Weights of a small image classifier: norm none_scaled_ws.
Rows from block 11, named by matrix and row number. Rows with one number belong to one channel. Each number is 500 + 50 x the weight over the matrix's rms, rounded and kept within 0 to 999. All counts start at 0. Numbers have three digits each.
# convs0: first 3x3 conv (model.blocks.11.convs.0.weight, 112x112x3x3, standardized in use), inputs 110-111, a 3x3 kernel for each
# convs1: second 3x3 conv (model.blocks.11.convs.1.weight, 112x112x3x3, standardized in use, transposed), outputs 110-111, a 3x3 kernel for each
convs0.0:526508573494513520508545558452500490448476487464508493
convs0.1:532480527510512501538524514472485490454475469451442480
convs0.2:538525516547524559519563565439491453410463433449412418
convs0.3:533523530478557554452455474565462457505426477519478479
convs0.4:486484486513494488526502517424461460454442442522475482
convs0.5:546512555527491538534533521489504481443463486488482503
convs0.6:530532541549532551490526505497486472445496482471513448
convs0.7:526559574522561567530562585463463496442479483493486519
convs0.8:468564502516535617536517567485472429489449454506510483
convs0.9:597562596567580561571499496412435476468476461527518500
convs0.10:544431419512454447542490486501491450487474423481447444
convs0.11:457396580541279462434424423379488484429430481416463474
convs0.12:524515590479512531512543517462469456460476490479487518
convs0.13:551559510517528501523544554454518439470503435436488478
convs0.14:569620651567593517465503509502517521464478514508516485
convs0.15:540504521533495546531523574442391441433410430456420482
convs0.16:410397438398375290404408442320450562343445577342337559
convs0.17:371460485628510419502471502443498559381350525379491510
convs0.18:622564630558491577610613568457505561447484535496514530
convs0.19:470473461523501509595474508435469506460445470466480491
convs0.20:503466529488542526517507480436479464481433483498515472
convs0.21:543483492507535479477461472478466462456446428466430482
convs0.22:486515491537546505450510507455482484480491500431468454
convs0.23:471558518536543526549447501497477505453518491472479501
convs0.24:582545525543550483513452531409427386431469455426427428
convs0.25:448506526462562549529501555436482500479463506468512493
convs0.26:483598549473526444500565542415490543445525478411498534
convs0.27:504510499504532501564562575514481455494475490471450426
convs0.28:554532563519518526593556540423475401481486433467438460
convs0.29:497503541495508486482480497472461458519488466449446466
convs0.30:521477497491463508532515502433478472469453483468483480
convs0.31:528529464493524487499477496448419440455434481475428443
convs0.32:555574563536536573482475551541477519482475495460474499
convs0.33:495536522480476500533505499402417512462474463458512469
convs0.34:443507547521536530528501490430454485490470442473458477
convs0.35:499485450519504532549518488459483520499499488487494458
convs0.36:522415545497488572555483466435438423470477399439456467
convs0.37:436512494429429544453477523485446447459486488354482521
convs0.38:434503467497516476459508478515485456475467475506484493
convs0.39:525614480482504542482468498489429452526479484501455470
convs0.40:537524482485525520539516497469437485461494477436498458
convs0.41:517518521510494528526550511490510449469503469512516491
convs0.42:525560591481479592549554570463415487429364489395416491
convs0.43:523505512505515491526510524477471465460418482445485473
convs0.44:536535524497505531523529514438458492462448480491457471
convs0.45:501451515559492514491459586526491442519490488455464469
convs0.46:517492515493527487447497472439482476514479465476446475
convs0.47:466466453476453472496459440441471451453475437459482442
convs0.48:514541482519491480542545495509481468498483450499466452
convs0.49:485456515491504495481495472458440481456470485430479443
convs0.50:526520466484510446530505521506517459483514458551565449
convs0.51:503608587507474698470511613426454496471526514435492502
convs0.52:539526499564554319467361276351458533348479551464598631
convs0.53:475481525480442526448462474465505470493535449467437475
convs0.54:537511509491492472487481467445432521441463486436443478
convs0.55:567509511543474524542477526442455472457462461441450444
convs0.56:541479401498479477484553480519521494478526488482496478
convs0.57:541554595481571511527499479495457484501471489474458508
convs0.58:473471466490462496484490465483460451484449511476459462
convs0.59:480499384453470366454569403457468387443402441471480409
convs0.60:436454444484499550441454486456472490456489501516473514
convs0.61:503489497468498520549515531496438539464491459514499525
convs0.62:522507516520523573537560538459482512442502497454500483
convs0.63:416442422446421544473412389568505532468447569495568587
convs0.64:517522518515529569490489507452435422463461453405502469
convs0.65:478494589460494435521569568500476540480519503465496546
convs0.66:568507523498531503517486507475476486455472496466462457
convs0.67:504500561543445544527479555478485503452460476466496459
convs0.68:479470438453430409468415441466456470485522526473455476
convs0.69:499520545553561492496449476419457458473454466466468471
convs0.70:465512488507488512517485464459452491482487507480514508
convs0.71:528494558540523568513522576448468403472440444497530501
convs0.72:582517495560521488583497547473486491495457458455444455
convs0.73:504540493535488491497489500488427477507499541506495481
convs0.74:530472400357354463430456570440437450420468461481508511
convs0.75:458468458417500429492502500512500432455470451461468500
convs0.76:509487594540520511495503532470460473475434472503424485
convs0.77:497631435425546452436491383476524474432470443489529506
convs0.78:488504520503494586516493508487494451493463511455440472
convs0.79:544402488470488523366563500208368417400340341281298276
convs0.80:491496563474511556534525526422441475451432451457433439
convs0.81:476473576558451530522546532482437496403432456517483507
convs0.82:504425393541456425543477472442449478466470421464468464
convs0.83:504475549474435506494505507482512489492516488499468449
convs0.84:478498571490522538500532491533452517500472536499489484
convs0.85:556471458575477521566446575418450481489541478484462392
convs0.86:432382455343331488483283406498503408443426395480440337
convs0.87:461492494496508426533509532471436475485456398406462451
convs0.88:459495546481467497472486513468489496493496495493475471
convs0.89:491466465449442431516476528496511445473508456486441435
convs0.90:459479522520504543494476481474490497449476495467491515
convs0.91:460503497548518501469452528478469468449460472474471465
convs0.92:471436463494453488475447478501458501483435484508495511
convs0.93:493564539507535523477519518424492502397438447489476450
convs0.94:500479526488505528489490499475482462481481501483477463
convs0.95:495559530522541549549530467475497503458500476438505488
convs0.96:535581504558600540497493569399388365424393336435375384
convs0.97:533561560505523547546525556458466477481483456437466459
convs0.98:452472510457497463448508474452453421498491488478451433
convs0.99:421512452499554474459472413401392433414380470486425519
convs0.100:468558479531527515455513451446402401409497435426434480
convs0.101:532543594514501459539558547447430398418410406372501448
convs0.102:434497476508461441492454566512535462476450454451491467
convs0.103:489482528520494456496522510504472457496449457474475467
convs0.104:490526444499525399438452475544486433526442525492486424
convs0.105:495538472455530548472473448467477522457447461452472486
convs0.106:552508549472552526486532535449469505461520476545489504
convs0.107:505494573524538516506477566512472534449502539495516523
convs0.108:433410533495472456624615567396390383571525515528542514
convs0.109:493485525522489420515477504468466398451475458485494505
convs0.110:578606613694612508636544408315390399363499527416587601
convs0.111:466484469460525509505530532496396431432438426471465405
convs1.0:529527528527531527528530508577425432487487375450408326
convs1.1:528530528505527528528528528521497430532427488475482473
convs1.2:527527527540533527535531528454383467460474353483459454
convs1.3:501538553535493528484525500576477553544399442543450454
convs1.4:529533527529529529530527530534584464491437459534467375
convs1.5:528530527527527527530530529354375372386400357410459340
convs1.6:531529527527527520527527528491343343461342374318348414
convs1.7:509527530528512528527527527509454504520431448372525324
convs1.8:500528498490530482529528529548448539458490434396456412
convs1.9:528529528528527528515528513464470544372504531377362400
convs1.10:531528531531530514517528533490443500363580479372455479
convs1.11:537548532497553544533523543505461476471400504451460471
convs1.12:528527528530507534528528509442465472441578447553355436
convs1.13:529533532528529530529527535476504452376487460450461409
convs1.14:537512478528498472495505488567528454488527545518479505
convs1.15:492509527489483506527505527553488449403497456335343446
convs1.16:521512507481462474484410514382510525492410509462479448
convs1.17:541532547533529542542547543495497513409464469434452466
convs1.18:528533528528528529541527531543477530469439393493375545
convs1.19:507532507528528526528530498432375476458478487451447406
convs1.20:530527537530508508533530530568479434581543438410467365
convs1.21:527528527528527527527530527552450513570363353456364331
convs1.22:527527534528528528528528527365501365412417550506462437
convs1.23:508530537527527529507501530498467451433469429337348373
convs1.24:520528528541536539527547547513477464465415503495441495
convs1.25:527515508507527527516493504508538452488426408398374481
convs1.26:510528506540536525500544504423418465446469430388518435
convs1.27:527529506528527507507530508476502486444537545535547522
convs1.28:533538534530538538529536528355345371359381425380433391
convs1.29:498528528508509498502486518353518538445375535424319345
convs1.30:527527509527508471527493507601447498441463590471410361
convs1.31:527528527528528515528529528561507460481520482455509569
convs1.32:502528510533528528503530512455593553461400406466556441
convs1.33:542547544546544542553530554530446500457510449437417440
convs1.34:508508527529527528527506528543443450429459455399442414
convs1.35:528536505530528510528528528439449503454516462414446470
convs1.36:534528528527528528528529527479482481416480515503409412
convs1.37:512522484528528494530527493444463516510461480456411534
convs1.38:529527508528511527529527527462451570439454568336335411
convs1.39:528527527528527527509527527494344400437347349459403460
convs1.40:528528508527527527527528528375481472451375492447453459
convs1.41:528528527528508527528528508411516497431525373473367453
convs1.42:527528530528528528513515529439474463442487354357342520
convs1.43:508514513508531530529508507432422507520411472373446447
convs1.44:527527529527527530533527527539525575487518557523498532
convs1.45:527529505528530527529529529480367414380352380431349337
convs1.46:508528528527504509507527508537416346479428449351366471
convs1.47:528527513508528528508507528371546563416488475472480472
convs1.48:527528507528532528528527509503572540449592621421448611
convs1.49:525495528526530529526531531471514534570454554342430477
convs1.50:542529531524524530539529514549553534448547459534486549
convs1.51:520530508530528507531527528378468405444371363433442339
convs1.52:435407431468418436431451451507485538543552551537540570
convs1.53:528506502527507527509504507503463496454413354375344373
convs1.54:520528510516528527527528528445553471431443459372475371
convs1.55:527530528537530528528527511431555433405457352354457451
convs1.56:517539544541554530502488498428444477471469468440452569
convs1.57:528527527507528528531515525471573525449552520469551418
convs1.58:527507513528530508508529511446354372342434459445352339
convs1.59:525537535528531537528525535579561479511470499492470451
convs1.60:527527527527527514529527505479464455347445371452326420
convs1.61:533538542526541535534536515352454377336490331428339326
convs1.62:528508530507507509510500509430427418374505488557470466
convs1.63:530526534541526511536495527500504452476473476524447373
convs1.64:527527528528535537527531537602577539369517341372431584
convs1.65:535540541502552519547479542560404567538583548415362558
convs1.66:508512509516507532528507507487450378436339346375369324
convs1.67:529529527527530527527529502465488478442449372462427499
convs1.68:527529527530527530498529500425434449395481468493459481
convs1.69:528530498509527489527513488551524515460495417448462377
convs1.70:527529528527527527529528528527534498539509500443366344
convs1.71:527527527509527508508529501554446471540460478508430440
convs1.72:537529528537552530537538537510459428495453486441368484
convs1.73:507483493528486473498528485527502524372570537436368504
convs1.74:528527505528524527528528492542528536563506430414541497
convs1.75:527528528529529530527528528452574608582585578455418432
convs1.76:528527528529530527527528511367468355366442456362402430
convs1.77:545527540530526518559549552450446560440576478428441431
convs1.78:527528530528530538529534529438521465460547555552432541
convs1.79:589550594577584578535571587475476475488476437493477454
convs1.80:527529505525505508545505533493497424476422408471468478
convs1.81:528528528527521533530508528421547540453538432374418379
convs1.82:529476509508499490528503492515518512509493451516461443
convs1.83:528508509527509528527527527488402460520404467455355491
convs1.84:528528527528515513524529501507475541569468531481431436
convs1.85:528515524543515528527494518413359500369433389359385467
convs1.86:478521513491469468462473496558501541530460440485477506
convs1.87:478496492498487459496471483473557492561517543522474458
convs1.88:527527527509527527510507527476497494465500489398369429
convs1.89:507527528508508527508508527404373483547373460532565461
convs1.90:528527527528527507527527507423476437484447340470371420
convs1.91:527530529512527527528508528395334464419326404373374324
convs1.92:528508528527527528528508527460521420541448425506506518
convs1.93:508527507512528508527527527479438427437497441426373463
convs1.94:530527528527529508528530507585494559590451456545504533
convs1.95:530528528528536527528529529546533475348371355506400398
convs1.96:528528528528527528527529528463458456493441472501507522
convs1.97:527527527527529528527527528523483449470438440476353359
convs1.98:527528528527529528509507508465454475511385475478348451
convs1.99:534542535536538537536532535512519475518481466490514414
convs1.100:528528527527527530528528529499514503453521499442485558
convs1.101:543527540538544535542525536455456557448450404511497515
convs1.102:508528527528528528527530528499474526477371478367400483
convs1.103:527528527527527527528527528563471539468499450494472456
convs1.104:500529539525532508500514508380508493462444359475512426
convs1.105:528508527530528528527503528570500522523406370471503411
convs1.106:528527527527497527527517527470468401415372456344457399
convs1.107:532528529535527528537527529540449479367463426356464476
convs1.108:534525513484525527548503543411446481523479551477468551
convs1.109:528528527530528528535529526459373491340349326437347470
convs1.110:414420424436426442434456467503493515517531578539557616
convs1.111:527507529528527528527507530439372474440537434353331447