From a checkpoint of a small image classifier: 17100 steps.
Rows from block 6 of a small image classifier, named by matrix and row number. Rows with one number belong to one channel. Each number is 500 + 40 x the weight over its row's rms, rounded and kept within 0 to 999. All counts start at 0. Numbers have three digits each.
After each channel's rows are labels from the 100 images, of 14976, where the channel reaches its highest value: "colour at peak" is the nearest of a few named colours to the mean colour under the peak. Only what is clearly more common there than usual is listed. The data: microscope photos of single blood and bone marrow cells.
# convs0: first 3x3 conv, stride 2 (model.blocks.6.convs.0.weight, 112x64x3x3, standardized in use, each kernel summed), inputs 0-63
# convs1: second 3x3 conv (model.blocks.6.convs.1.weight, 112x112x3x3, standardized in use, transposed, each kernel summed), outputs 0-111

convs0.104:545537418517531542554510467562548472442493541509520530530506547528476562537470519522446447537495543576527473440540496506564544477523504428511527567520522509510521489547491550551461446524463424
convs1.104:519514521510543556497511551510563595492536514515535525540552517501517508525547469512583540521583489557507464535538479500559527479503550545517562619531460518582524551539515479520577515539547546571536538514593481507501472535519510538504579536507559552497539502537546517523519535533538519548537535526555508513526496497507546570522520536451
colour at peak: pink

convs0.109:522496452502473562502503509495568458516531542462528544485491514475525517496487515541473449544551491529571510469482454531516547512539508456475503487560481561576575535572477582490459446506425405
convs1.109:497499492506489540526492523540512579509532513522525552572563533521533497533507524538500522549598520504506497494512515512590550506586556545530527642562441542509566494545492459520555538542524523476544520512598480440508545536540537507509512512465536524502537488565509479504566525527525528589548499518525516524545513509509498538531499524417
colour at peak: grey

convs0.15:523520443506548537535515509562550468506517520511485543519519524543521475558494489528492428596513532497539484583524462490489560507503530496479514564572512530524428544559580500527546539552413497
convs1.15:511534528489517539545533524533517554522521518497554578567553516489537540549547508532557521537548502519529456532511489502545528562532584525537523555525468519532539506520491497519522577513535510487551492517514464506490568536556507545514555563504519523462583555532550521520547537593528562585538511510520519572523521536562563527574569534457
colour at peak: pink

convs0.37:487546528483563472517351487474507524440514476521544500468540467491499419493465491505439517487497506470506381511494559516481497530515490524514492551495486557544534527484522518504507531390524535
convs1.37:479531493478480513420531480496501502475536555457519430448394427475429429471480499415510477477480485468472518478502482490451425443497521431476545486526514488531448517555531484509536480523424440478544462429518533517500504476400486464431485526529503482500496472420471486400489432514490521493468525508506499472440514415466525489473486492561
colour at peak: pink

convs0.18:513528446559525535510518532562469451489523584536557501576526535525485540557505553530466439570518537561520482517550488500528525527537533459520551571565509531505454510570540543542495535522459465
convs1.18:538506516583549546549500547542516547543517517510518540602558531489531529558549516522541540525534516531551509511516500501593545484533564539552536568510471536524566532524490502513570548523537524498555532531529485492510542509551499553512558552503515507501569512559564482536550542553546513522539525531536505534551523530538551566575566535453
colour at peak: pink

convs0.52:523546460506498531501497488526503474494522564486519501523518535560515522523489539512472409540526562492551500518544483530568554469514541490496559500530530590532518599563523538571486520489447396
convs1.52:532508546486498542504543519581517561548536512520516532537538511491510514527563519525536553517532532518559459550502508506546522568567572525530532530585441530542530504529489499525530579518524555550554523511580470476473507562540566550499548505495508550514568497548546512519543541569540542515522494521519558554536518521576586517548541490436
colour at peak: pink

convs0.82:512475483477535484581484432538512457507438497405501490450458480520521495540514503510521385500522456516529485496535514513570491483552543483558473496513483560489461471418520501483555473520387508
convs1.82:474503479469450448508492448482431508512496444515495473508547513505548509512458463521419492433441512409462487454462474496539555425516470488476410470439493466446483413470473507475425477505529489453473427503483499431503511537527486514470464531414523500467462494534484507521477506468467430446472463487409513473546408515468492457469448433475
colour at peak: grey

convs0.94:496501458468541508604513467569550447471501475419464486466384505467493497501439514529529434528501573497518523481495482493463508466536539485409453504548535545513507479488502524500517443503465428
convs1.94:532494541583521568482520534551601562540608458534558547549540523509531506523513481505542512541554486540489463496500520487597522504519559536490539577555462546516549527538499457550600517491539513499530574500577479510509535491519554531514504558520509544468576551552527472498503535520520501523506500503485475506542554504523531543494546532438
colour at peak: grey

convs0.99:531563513528468527460413593501545534535541519460514504484542520526497492517502514444405538509498532498505523454529470541557492568550529510609477528516530504496502444570413522506485482472472489
convs1.99:493520491448521466517468528470477504439410471520531457426460482493459505446517489505446551454469514508515462472503485421426457523510550463533456484473567482514455477450436513497446479445459535512482479477503489515452496557503563491435469470544465456466511482429498553436459504447529515466431447503438529496385490529544516465507503448598
colour at peak: pink

convs0.60:553491425544453493514510612515512423446500472478482560563437485512507541510498553533478560521554468511527512492531464569494532511485431424502535460489539522520469493492523486463523584522554482
convs1.60:503489445500508465430528523500512426530570466500442436466515485466473544499495493488471459463465453486455541436468500496504474497481460454430440503457491449468508426411464448507442518411481495485496491473465497455483476477512490548492478477423444445486399517523455476473515507472494417415490445458487438424542434514458487476464480473472
colour at peak: grey

convs0.71:517495419534539552507521492543493444504470547457490515520470535561492530579527522489494394541540467494513499529540459503561512490551583418529557508569491552497479497579534536523502534501460483
convs1.71:534512487571517562492516545524530529527503537525569521594568532484546505562544534526522533507555498552563494537514473504530540514493560538522534523533471515544563546518502492481560524506532511475552533541508486478506494495558498554519579543507532509501540510535536498562544548609544519521562527523541493565518574526574563556549568540443
colour at peak: grey

convs0.43:553520450556558527524537531549474457492524608467508504586458534557514524556529527528509445547552483609528508530550513482495545448543523483486536524560496535521497492549519499550509513537458501
convs1.43:528470475488510541556512548525471520551530488530539528614569523514553536544523551536518542510495468564523513491535458480555526509542534561535537511549492521528573527524496463465571565516533490436534538540504494519523538461559524562510501624506525523499557518561602491505509541550543520525521483488556477496527510523559498557556564533482
colour at peak: grey

convs0.6:495492437513489524542577598514496449489527477471516535576429466459521496514462531534476552522538501500525531543492498562497555484527460454522523460508528515540516540515547491488526627491589476
convs1.6:485480492528490491469529517479496456528565482517477479526518494446508534505506514494477405488471470489475542453506507492520481524524516475404457559457449488466536431464459441488468485477494530454481502483501518400460514513582491595435427518403453453463429480568455503455487557523485425452483435475453493458551427532449490496485485489447
colour at peak: grey

convs0.1:531507458546545537539547480549502483504507525494519563502503565598525541586489526544478473536521533548538502573568465542543521521509509501481506544586499526512453523555539562572536538537471476
convs1.1:549541488522520540498507531535527556487523509532551538581550515495541558546541505525522541543515519536515482515585511500539524537517537535512537555542479517514558522515494487504535514497541536506576552508534480512496573517538535545523526621494514534479550557555535492524561543576533559568548510509558510559544536530499584531617527490488
colour at peak: grey

convs0.80:506512504450595533563492500522562525424481505399506507507497473500460471508518537485467505519497525464570442515489519522489538458543522514448516508505446579577564510477558535435456469488473431
convs1.80:481516481485482510465573472523608531520480540513555472518501518481462512453499489502479500503471445484436509432519447541500513433537551476496541548537479513507495576487467416416560559446496461470487550489539526496584436487482416502496504526522559470531492479495455486469474504564511427456407517433531550494500469494482583527423468514483
colour at peak: white

convs0.4:507512450502440532528530501525502442513482565501459482418474548502541502509530568530552417509508484507557483490533475500536524432462561444470532554539499552513511547537568566509508487523414434
convs1.4:505481545475534515478568529505501553494503550525469549526546534547519508529554533517545554600558497530560487529518524533537529515533508523497544553571447503530554499564469493591514549536528545567529531496589487495528483537516520535528587472507521499557537529543539495501576524501527483519552525582564513500524503488564521537540596544455
colour at peak: grey

convs0.79:566543423544525551494534567496455467457553540509520452608505530538529479555528531492463437573515494545502484538555491516517535470510520462522571553551522560508520517542527514510473526485461445
convs1.79:543536492484530573497573538499504531515543530522536539536559522494550518545544534534561531504526533554535479495504464486511554519562567532537539560583441513519556558522517531482548556508548528473582511513514472473488528543562515558508524555519525519529543527545553503553507544540548522533536536528555563533517528530549592550580536532449
colour at peak: pink

convs0.68:543484487496467536476498533504460467461429550472486560492420500532571456560509521565489480562580493559544463480566462505509543474528464478446558568513545417487503519511508499504517464542459450
convs1.68:477541499466515498521530481514494537501472480491484546530569554450513487540554508536505600515499480537611486579597470529516533525499535555507532523489450521522569518571469425479542541537525511475583520515500471472498485458558494543539574516482505533498566474522587482527482537541544578534529485484548485528528505513561514471589512499433
colour at peak: grey

convs0.111:510518434519501556500523531532485470509489545501528517524480546495564581567517523492510436545556447549526520559533473541503536525520577483522503538576462561493486546586577514563534495529455495
convs1.111:536534561498510529512512522572516555543534512549504539565543507514519553539503526543509546549534529518546476527501521511523533557554560540572516550564469525520527532514501495546512553515535550517544531510561466514480505520530576528537528525475510571478551520555576513497612539573526529565548496499514534557511541520569552520603502510444
colour at peak: grey

convs0.72:550532426511499549507522547530501483522539546481522544537469536568508545546480513558492474571545507563566537516571462539521546508544520468516534537575494523522531512597502543521449476512451438
convs1.72:497494502524489527572518528525520571521533508506511541550562523471534524547548528534517551587597547518538478502554463527545533498503580537544546544535464505546538507522446449492526536491525562450577490490519479469512589563549523551495566531488535514474551492517558504557487543555519535541533549535544499558530538521508556553541517549433
colour at peak: grey

convs0.47:511481495483501427556468446515486436521509476405512485468451517501512522533534516510523395515535441513504511474460518475599510476521589518589546472521534573493528473447493486490564491480482529
convs1.47:527466455485461502469494502500472512522504399533479473498522491498507483548453483482467500490489488465462475463478443407520502394467472486437397533503510458489501428477464470490498416520529492421498416450510449440479488522513506541462475516456495508443426487531501489439433514487491461455477440476407471486556435492445496491509467409484
colour at peak: grey

convs0.38:542482430526491516485490481556584478521483541481532531490505570542522534598508486529510463555506527528572518541532461568478544495501523486535479568555506530526535567558567544579500509536463488
convs1.38:550551581534519567521520532558516512571530496511526538560536510517520514565543542529501520547519536525578482554508507482532520583554561515541510545545460506514570545505504529509516540498512578550546532539528477505471528531561537555536512533483511525487580543542519482528531550555536562566552511529520552545528525517545610503549518499455
colour at peak: grey

convs0.9:471519528506551400476348481497503479469481483581549471484552493508472480495467477483505515492503472487507420539483526494443451521454509518452500545483487550514534523510550483516538544417533555
convs1.9:490455444483453515456518513439437497505523508414436491459411433462484459509560535440489528551466442426500517535509529482455420479514483449464509535544545446477500483497529524506502443539446496468530489454500500511537537511508445518419476493542425398510517519430494431472503518525546541501496515450552493470415492480508551520504512471575
colour at peak: pink

convs0.77:540503446509514532498531560539549491524512512463484543522482476495571517514533545538500464577575479533553519517498486573530561503556489448492533529541468523540591531528569599536471488515461447
convs1.77:491518481552513536503543538513539558503539507530513535612558541514538519542503513528509560549555512539510501511504531515596521493529541546506538573540432531506522522547475480543545516520528503477550557534534479457515585497536534516512522530473516575455535557569529462530535531613527524543543533502537494511574533512553522539537516551410
colour at peak: grey

convs0.45:538577493512551459515453516551538485493543593446514551508546518537471451527501485513472487520506510523525457434558509468547489521513459481458540607499568617511521508507506511503553443506526512
convs1.45:435491492496455528555499504505493531479425486506513560533517562520478533548481558544453574502587579472511532461533445445505566490512562483509494465522474542500521541469433539466475538492516514423546510504555473485492482563525520488552487615507506486506522461512505608514455533493565561477507486508488538572513506510484605504506439545475
colour at peak: pink

convs0.69:521476434483536487622503454546526468523491525485505525519394522486515500538471499517531390529484562511560554529475512554480570513506504486468540484559552565501548506519515520539529534520482463
convs1.69:495464467486492549550538532497509513565545487516570562545551521508552515547493534528540533554575495522524488505567495475534510509498537557508532532544485545487581503559464464539566531508528507474522518504511486478531637483567512559499503506436480484502567520556599461487475565535563526584535523525541487490545487520520528563530549511447
colour at peak: grey

convs0.105:576547505545544469491458514530527532478504503540483474476557541534496521532477542430417497511491576502485403492550540536493494455548542473579491490533519502528487443522512493546618514480528541
convs1.105:512549453422492579456444529558486521453533527510494510467472465427441452505564492483527525581495462498518472509488415475468454509437547482515598554576532495547504501479494462479556466454493499447552533475540507589516507421489532502471446572571500479510520487455518508490479507484547515518512527559547489460453543460507527530561541550529
colour at peak: white

convs0.46:542516478531564496459422412536536539474472502479507543549566569554515520519461486494465501523518591520494456513564532467460551480490564486552520536554513566540522477538516496541519564453537515
convs1.46:474499502444540514516517504517556522476502480504513514441467478397470517482525453470574537532573490494535513511514481501417454531436522512498544541495611515566459523482485514542542472462489533445489503482511494613523544485495504479447520547603489531519520511422510529503491514491488538482523532448546517506394558491504563547550526509592
colour at peak: pink

convs0.41:556488426511542523569547490534479450514491537470494535564453519532517530579493500524487448538554506527498533554557457505494526433482567424474545469578491581532483512496555511536509552531475472
convs1.41:539540473507513534528495540510523565508549470499491505569570519493536558562567506548506512505478499521517481516599497494495527514536521552489540536573469513478577512504481453471549564487556536464541562507545439489513542493571496581530511538481527508455561528544605472553472582566526529530548508453565486502555490518512542558555506515457
colour at peak: grey

convs0.26:517518436470540524568522492569499427513502555431494517486433504481524515503461534560540410546526512520547484504521486482550571466519514473462553526542515583498512538501507546513537501524406439
convs1.26:524508570538489529521496516593508572513501529530489531568536526521494506522536498529506539615537536444541427519511569526562538496534545529549508595565442530511495504559507473495540518543512522516526526534590502495480512599523491496534584497493516558453532489556533484545557525525500515530500519505546590545542520510528521523535472477440
colour at peak: grey

convs0.55:532513410515510520487508508592533451511518547526513543552510543546519526561492494533472446558507581524527506559528470474509547508502552482500545530570550529503484535575569499557485526581459489
convs1.55:525563524486524528552515535541518594521552515504546559575549512493541530544542491530538539520536522531525480509515488510587517504504570529540532574511455511519541508523507494514510530527526508487546513497514471505491584493541512544500524577497552529480556550546555503523562534598526568584539529488539491559522509519519583516601558519450
colour at peak: grey

convs0.2:512548519522519507587467488519481416462527487472538481468439481497535472478462471508497440529553509514520474516437554469430559414543523513431548501557498568547534518505520465557481479445480435
convs1.2:527450540480453576452493556506496558491559471541517454535530525520513482496484500558461527528522479522475516480529446458539491468528491530496508555564490541548500475543530428441641495545528486490503584517534469487527508460478633541565465502502530594517508491545490448450434504515540487550453466462507482446523486472499554525528516504461
colour at peak: white

convs0.20:516488475471478556521556527523522438468473499425468519489456484549499481475568522486525498556525492505549531448435474514487529489532435458405523489552490482525591543492547529497444477553439413
convs1.20:499568523527526539551503514547606545505520496496499561489565522475494528565507514522497564557525474520504511486506547542508506492515554522520531656561472562511562569530444452508619566470521539500507553494556486502536485496510477483492541518473497549472526493504527479498539527536501569523499501466554491551526523492532547512535461589455
colour at peak: grey

convs0.30:599510431489465526475512556476531519480464499469482524552480482514522525483561525477498495535481538505564497453475488567467495450544457461484521495503504532521619522510535526480445481515454367
convs1.30:507518565495526530535513537551523599545509509541510534565544523526513488522505517539500534531529503522540486534498523534517546560588556523568532571526441553522551534545504487508528613525539495529570543542580491465506484548528548522517520487492534518492560507530547502506590520562526529548524492521511535584538523514565518519574518543439
colour at peak: grey

convs0.19:536514459545518554512517496542557506523521553493535517481478566533579509553530528553536450538554486532560510556573516544512553481508495497492498538583536523535500572550580523561512534533439476
convs1.19:544507577535495514527466522538540544550520526530507588546549513511512537540529516526513556563566544519548476557509550500523536532560538511541510572552465523529522532529487509539514575511508531538541525491563474513469522552558536517526542510517491543460559503542534487493588540594523558563519504493499546551518554520588564523572526530453
colour at peak: grey

convs0.36:508560427512479527505498508600574512500488544505488525501553546558515486560538499510479468578513514543551454552535461515510523473535551438499498541543477587554496531533525514582505514537455444
convs1.36:558547582559517532554506519546534555541529505517513552559545508515516535522534506513512538537534560519540470530506516510546523537578550522564529556567442529523527510524505492529541536524518568539544552507546486500478520547544557541512519527493531524489584505541536484502595537594524528544523509529509562547515537521586573537554513512445
colour at peak: white

convs0.31:549599425506482500539478491543511476508490522541477443507454509477516523583478507524520411562515575496548510522506497539505523491487500447524505538552541563476519550544574496577503508519447427
convs1.31:554511537487517545558519528503525558518533518523498564539548523509517522531541525526515546553546527519545474531493525501534520510558542536517531577594433545545537538543483493553550520514532574526526554489570479488488486536543522543509560503458510563495569554561545515492591541573542529531526503517531544530549510505556538531592518475426
colour at peak: grey

convs0.5:557497430513508539530524508567544469529537552491539539544518540553510542565498516515484446600503515531533514555534466523496540497508548494478508538577485508532514545595547560518492529535443431
convs1.5:536507530551531542552487533527524555544526511512580575559548516497527498524545494508512539503543555522522483545514519475556533541575561531525525592561471522495544510520491480496548519524526547506544550515525487487485582508545524540516537584496513553492587502545533480494545531602527529534530499493523495551547505522580570535596540493461
colour at peak: grey

convs0.93:494547520478547515488479534526524461412515477425485503431500461488541475492517544481433464520541463460549448469499496531445572480526511526395474514509431580553527478482505518450491440470444476
convs1.93:465550495508503526448517480571608550478510491487513466502518513440492488499483503505454556514494450545445486477504433530477503457550567502526527588611493496510524542531430383400534546484494464440511546504503517462529461432474416524452527530503553513519494473478511481471425497560515513501493552456504502513479515470444557520462464483486
colour at peak: pink

convs0.108:539517401501530505515499491562562452495469500550537517490429523461536483524485527592533437544467593473573479524483492565502532514519505463460505512547544535479507550466551527585523489507463494
convs1.108:515511480475510535561512532523522561589509513513534548574553521517521516545564523531537538577504494515557475512534484511582527497510564548539544531545468526501554498522492472550551480532529529503570538511542493466530503519567504551518564532467510505505553527552552477540542559551554552543534509554510535565542534524544578544596554517454
colour at peak: grey

convs0.62:535496437515535489523542533549456470490493574530512478516438488517569521558504528630494461523491517532580479447589477516483542517500553474456508538528498513491434518532532490556435477520527467
convs1.62:504520459492537546521498533474469511521547512525544491535581550500520522543533547561530538492476496547569558522527492495581534515558534533521541528539492521485587489510481470481570494530523535466546556575519517499551514512562529584533518577504519488499518462530547486562531560573570473524498464514579511516565542503574517526564572549459
colour at peak: grey

convs0.97:527508469599474542521491535498534378467548471379477527510489509531470523510467584515504475523538486463507532455490478489559517551565502453512574496531546538536509463518464472460535517502484487
convs1.97:493489462482484462492535480494534460527534445515490462463535553466520539482443515529501481511492472490457539461429517472497512511451504487438420525489472488478503423477448424494542467396496508474436487508466445440476481500511531515513453459427524483552421504519439472455473497436484422460507452561476429402531443476433429475496509510433
colour at peak: grey

convs0.58:500521433518483533540603612521510485468521501508538510587417467472515472513496536540459576530507520504507525491501497513456545453510450468428520478518531465537520524484538512494451567491569450
convs1.58:485508475508513488524541538512464470492537534506480461575544519481505521498536513487485433470489461455493571455546529499565474522465489469429498547476431485447523441487515461449506495460485473517520505472492551415545530489594467595454442541418454461441477499579459497496524559543504419456493488490519447491576435506443559468505495488437
colour at peak: grey

convs0.78:519531507498491558538535565506530439467505508391442515487510498516490511459547523448513505495521472474487509456454501476486503481537475487424499504522529498557572448533483534458469404534447377
convs1.78:521527588580546511511487497557568525477517552542529534526546500479504523505465552534520533552510473571475453520485528562527511569556572503521550597513446526558516530514474443525585577519497556572536578545525533469516467513508496495531469512518496562509528484523482456527529517549493505532505534498527572535517576487511588476525464530450
colour at peak: grey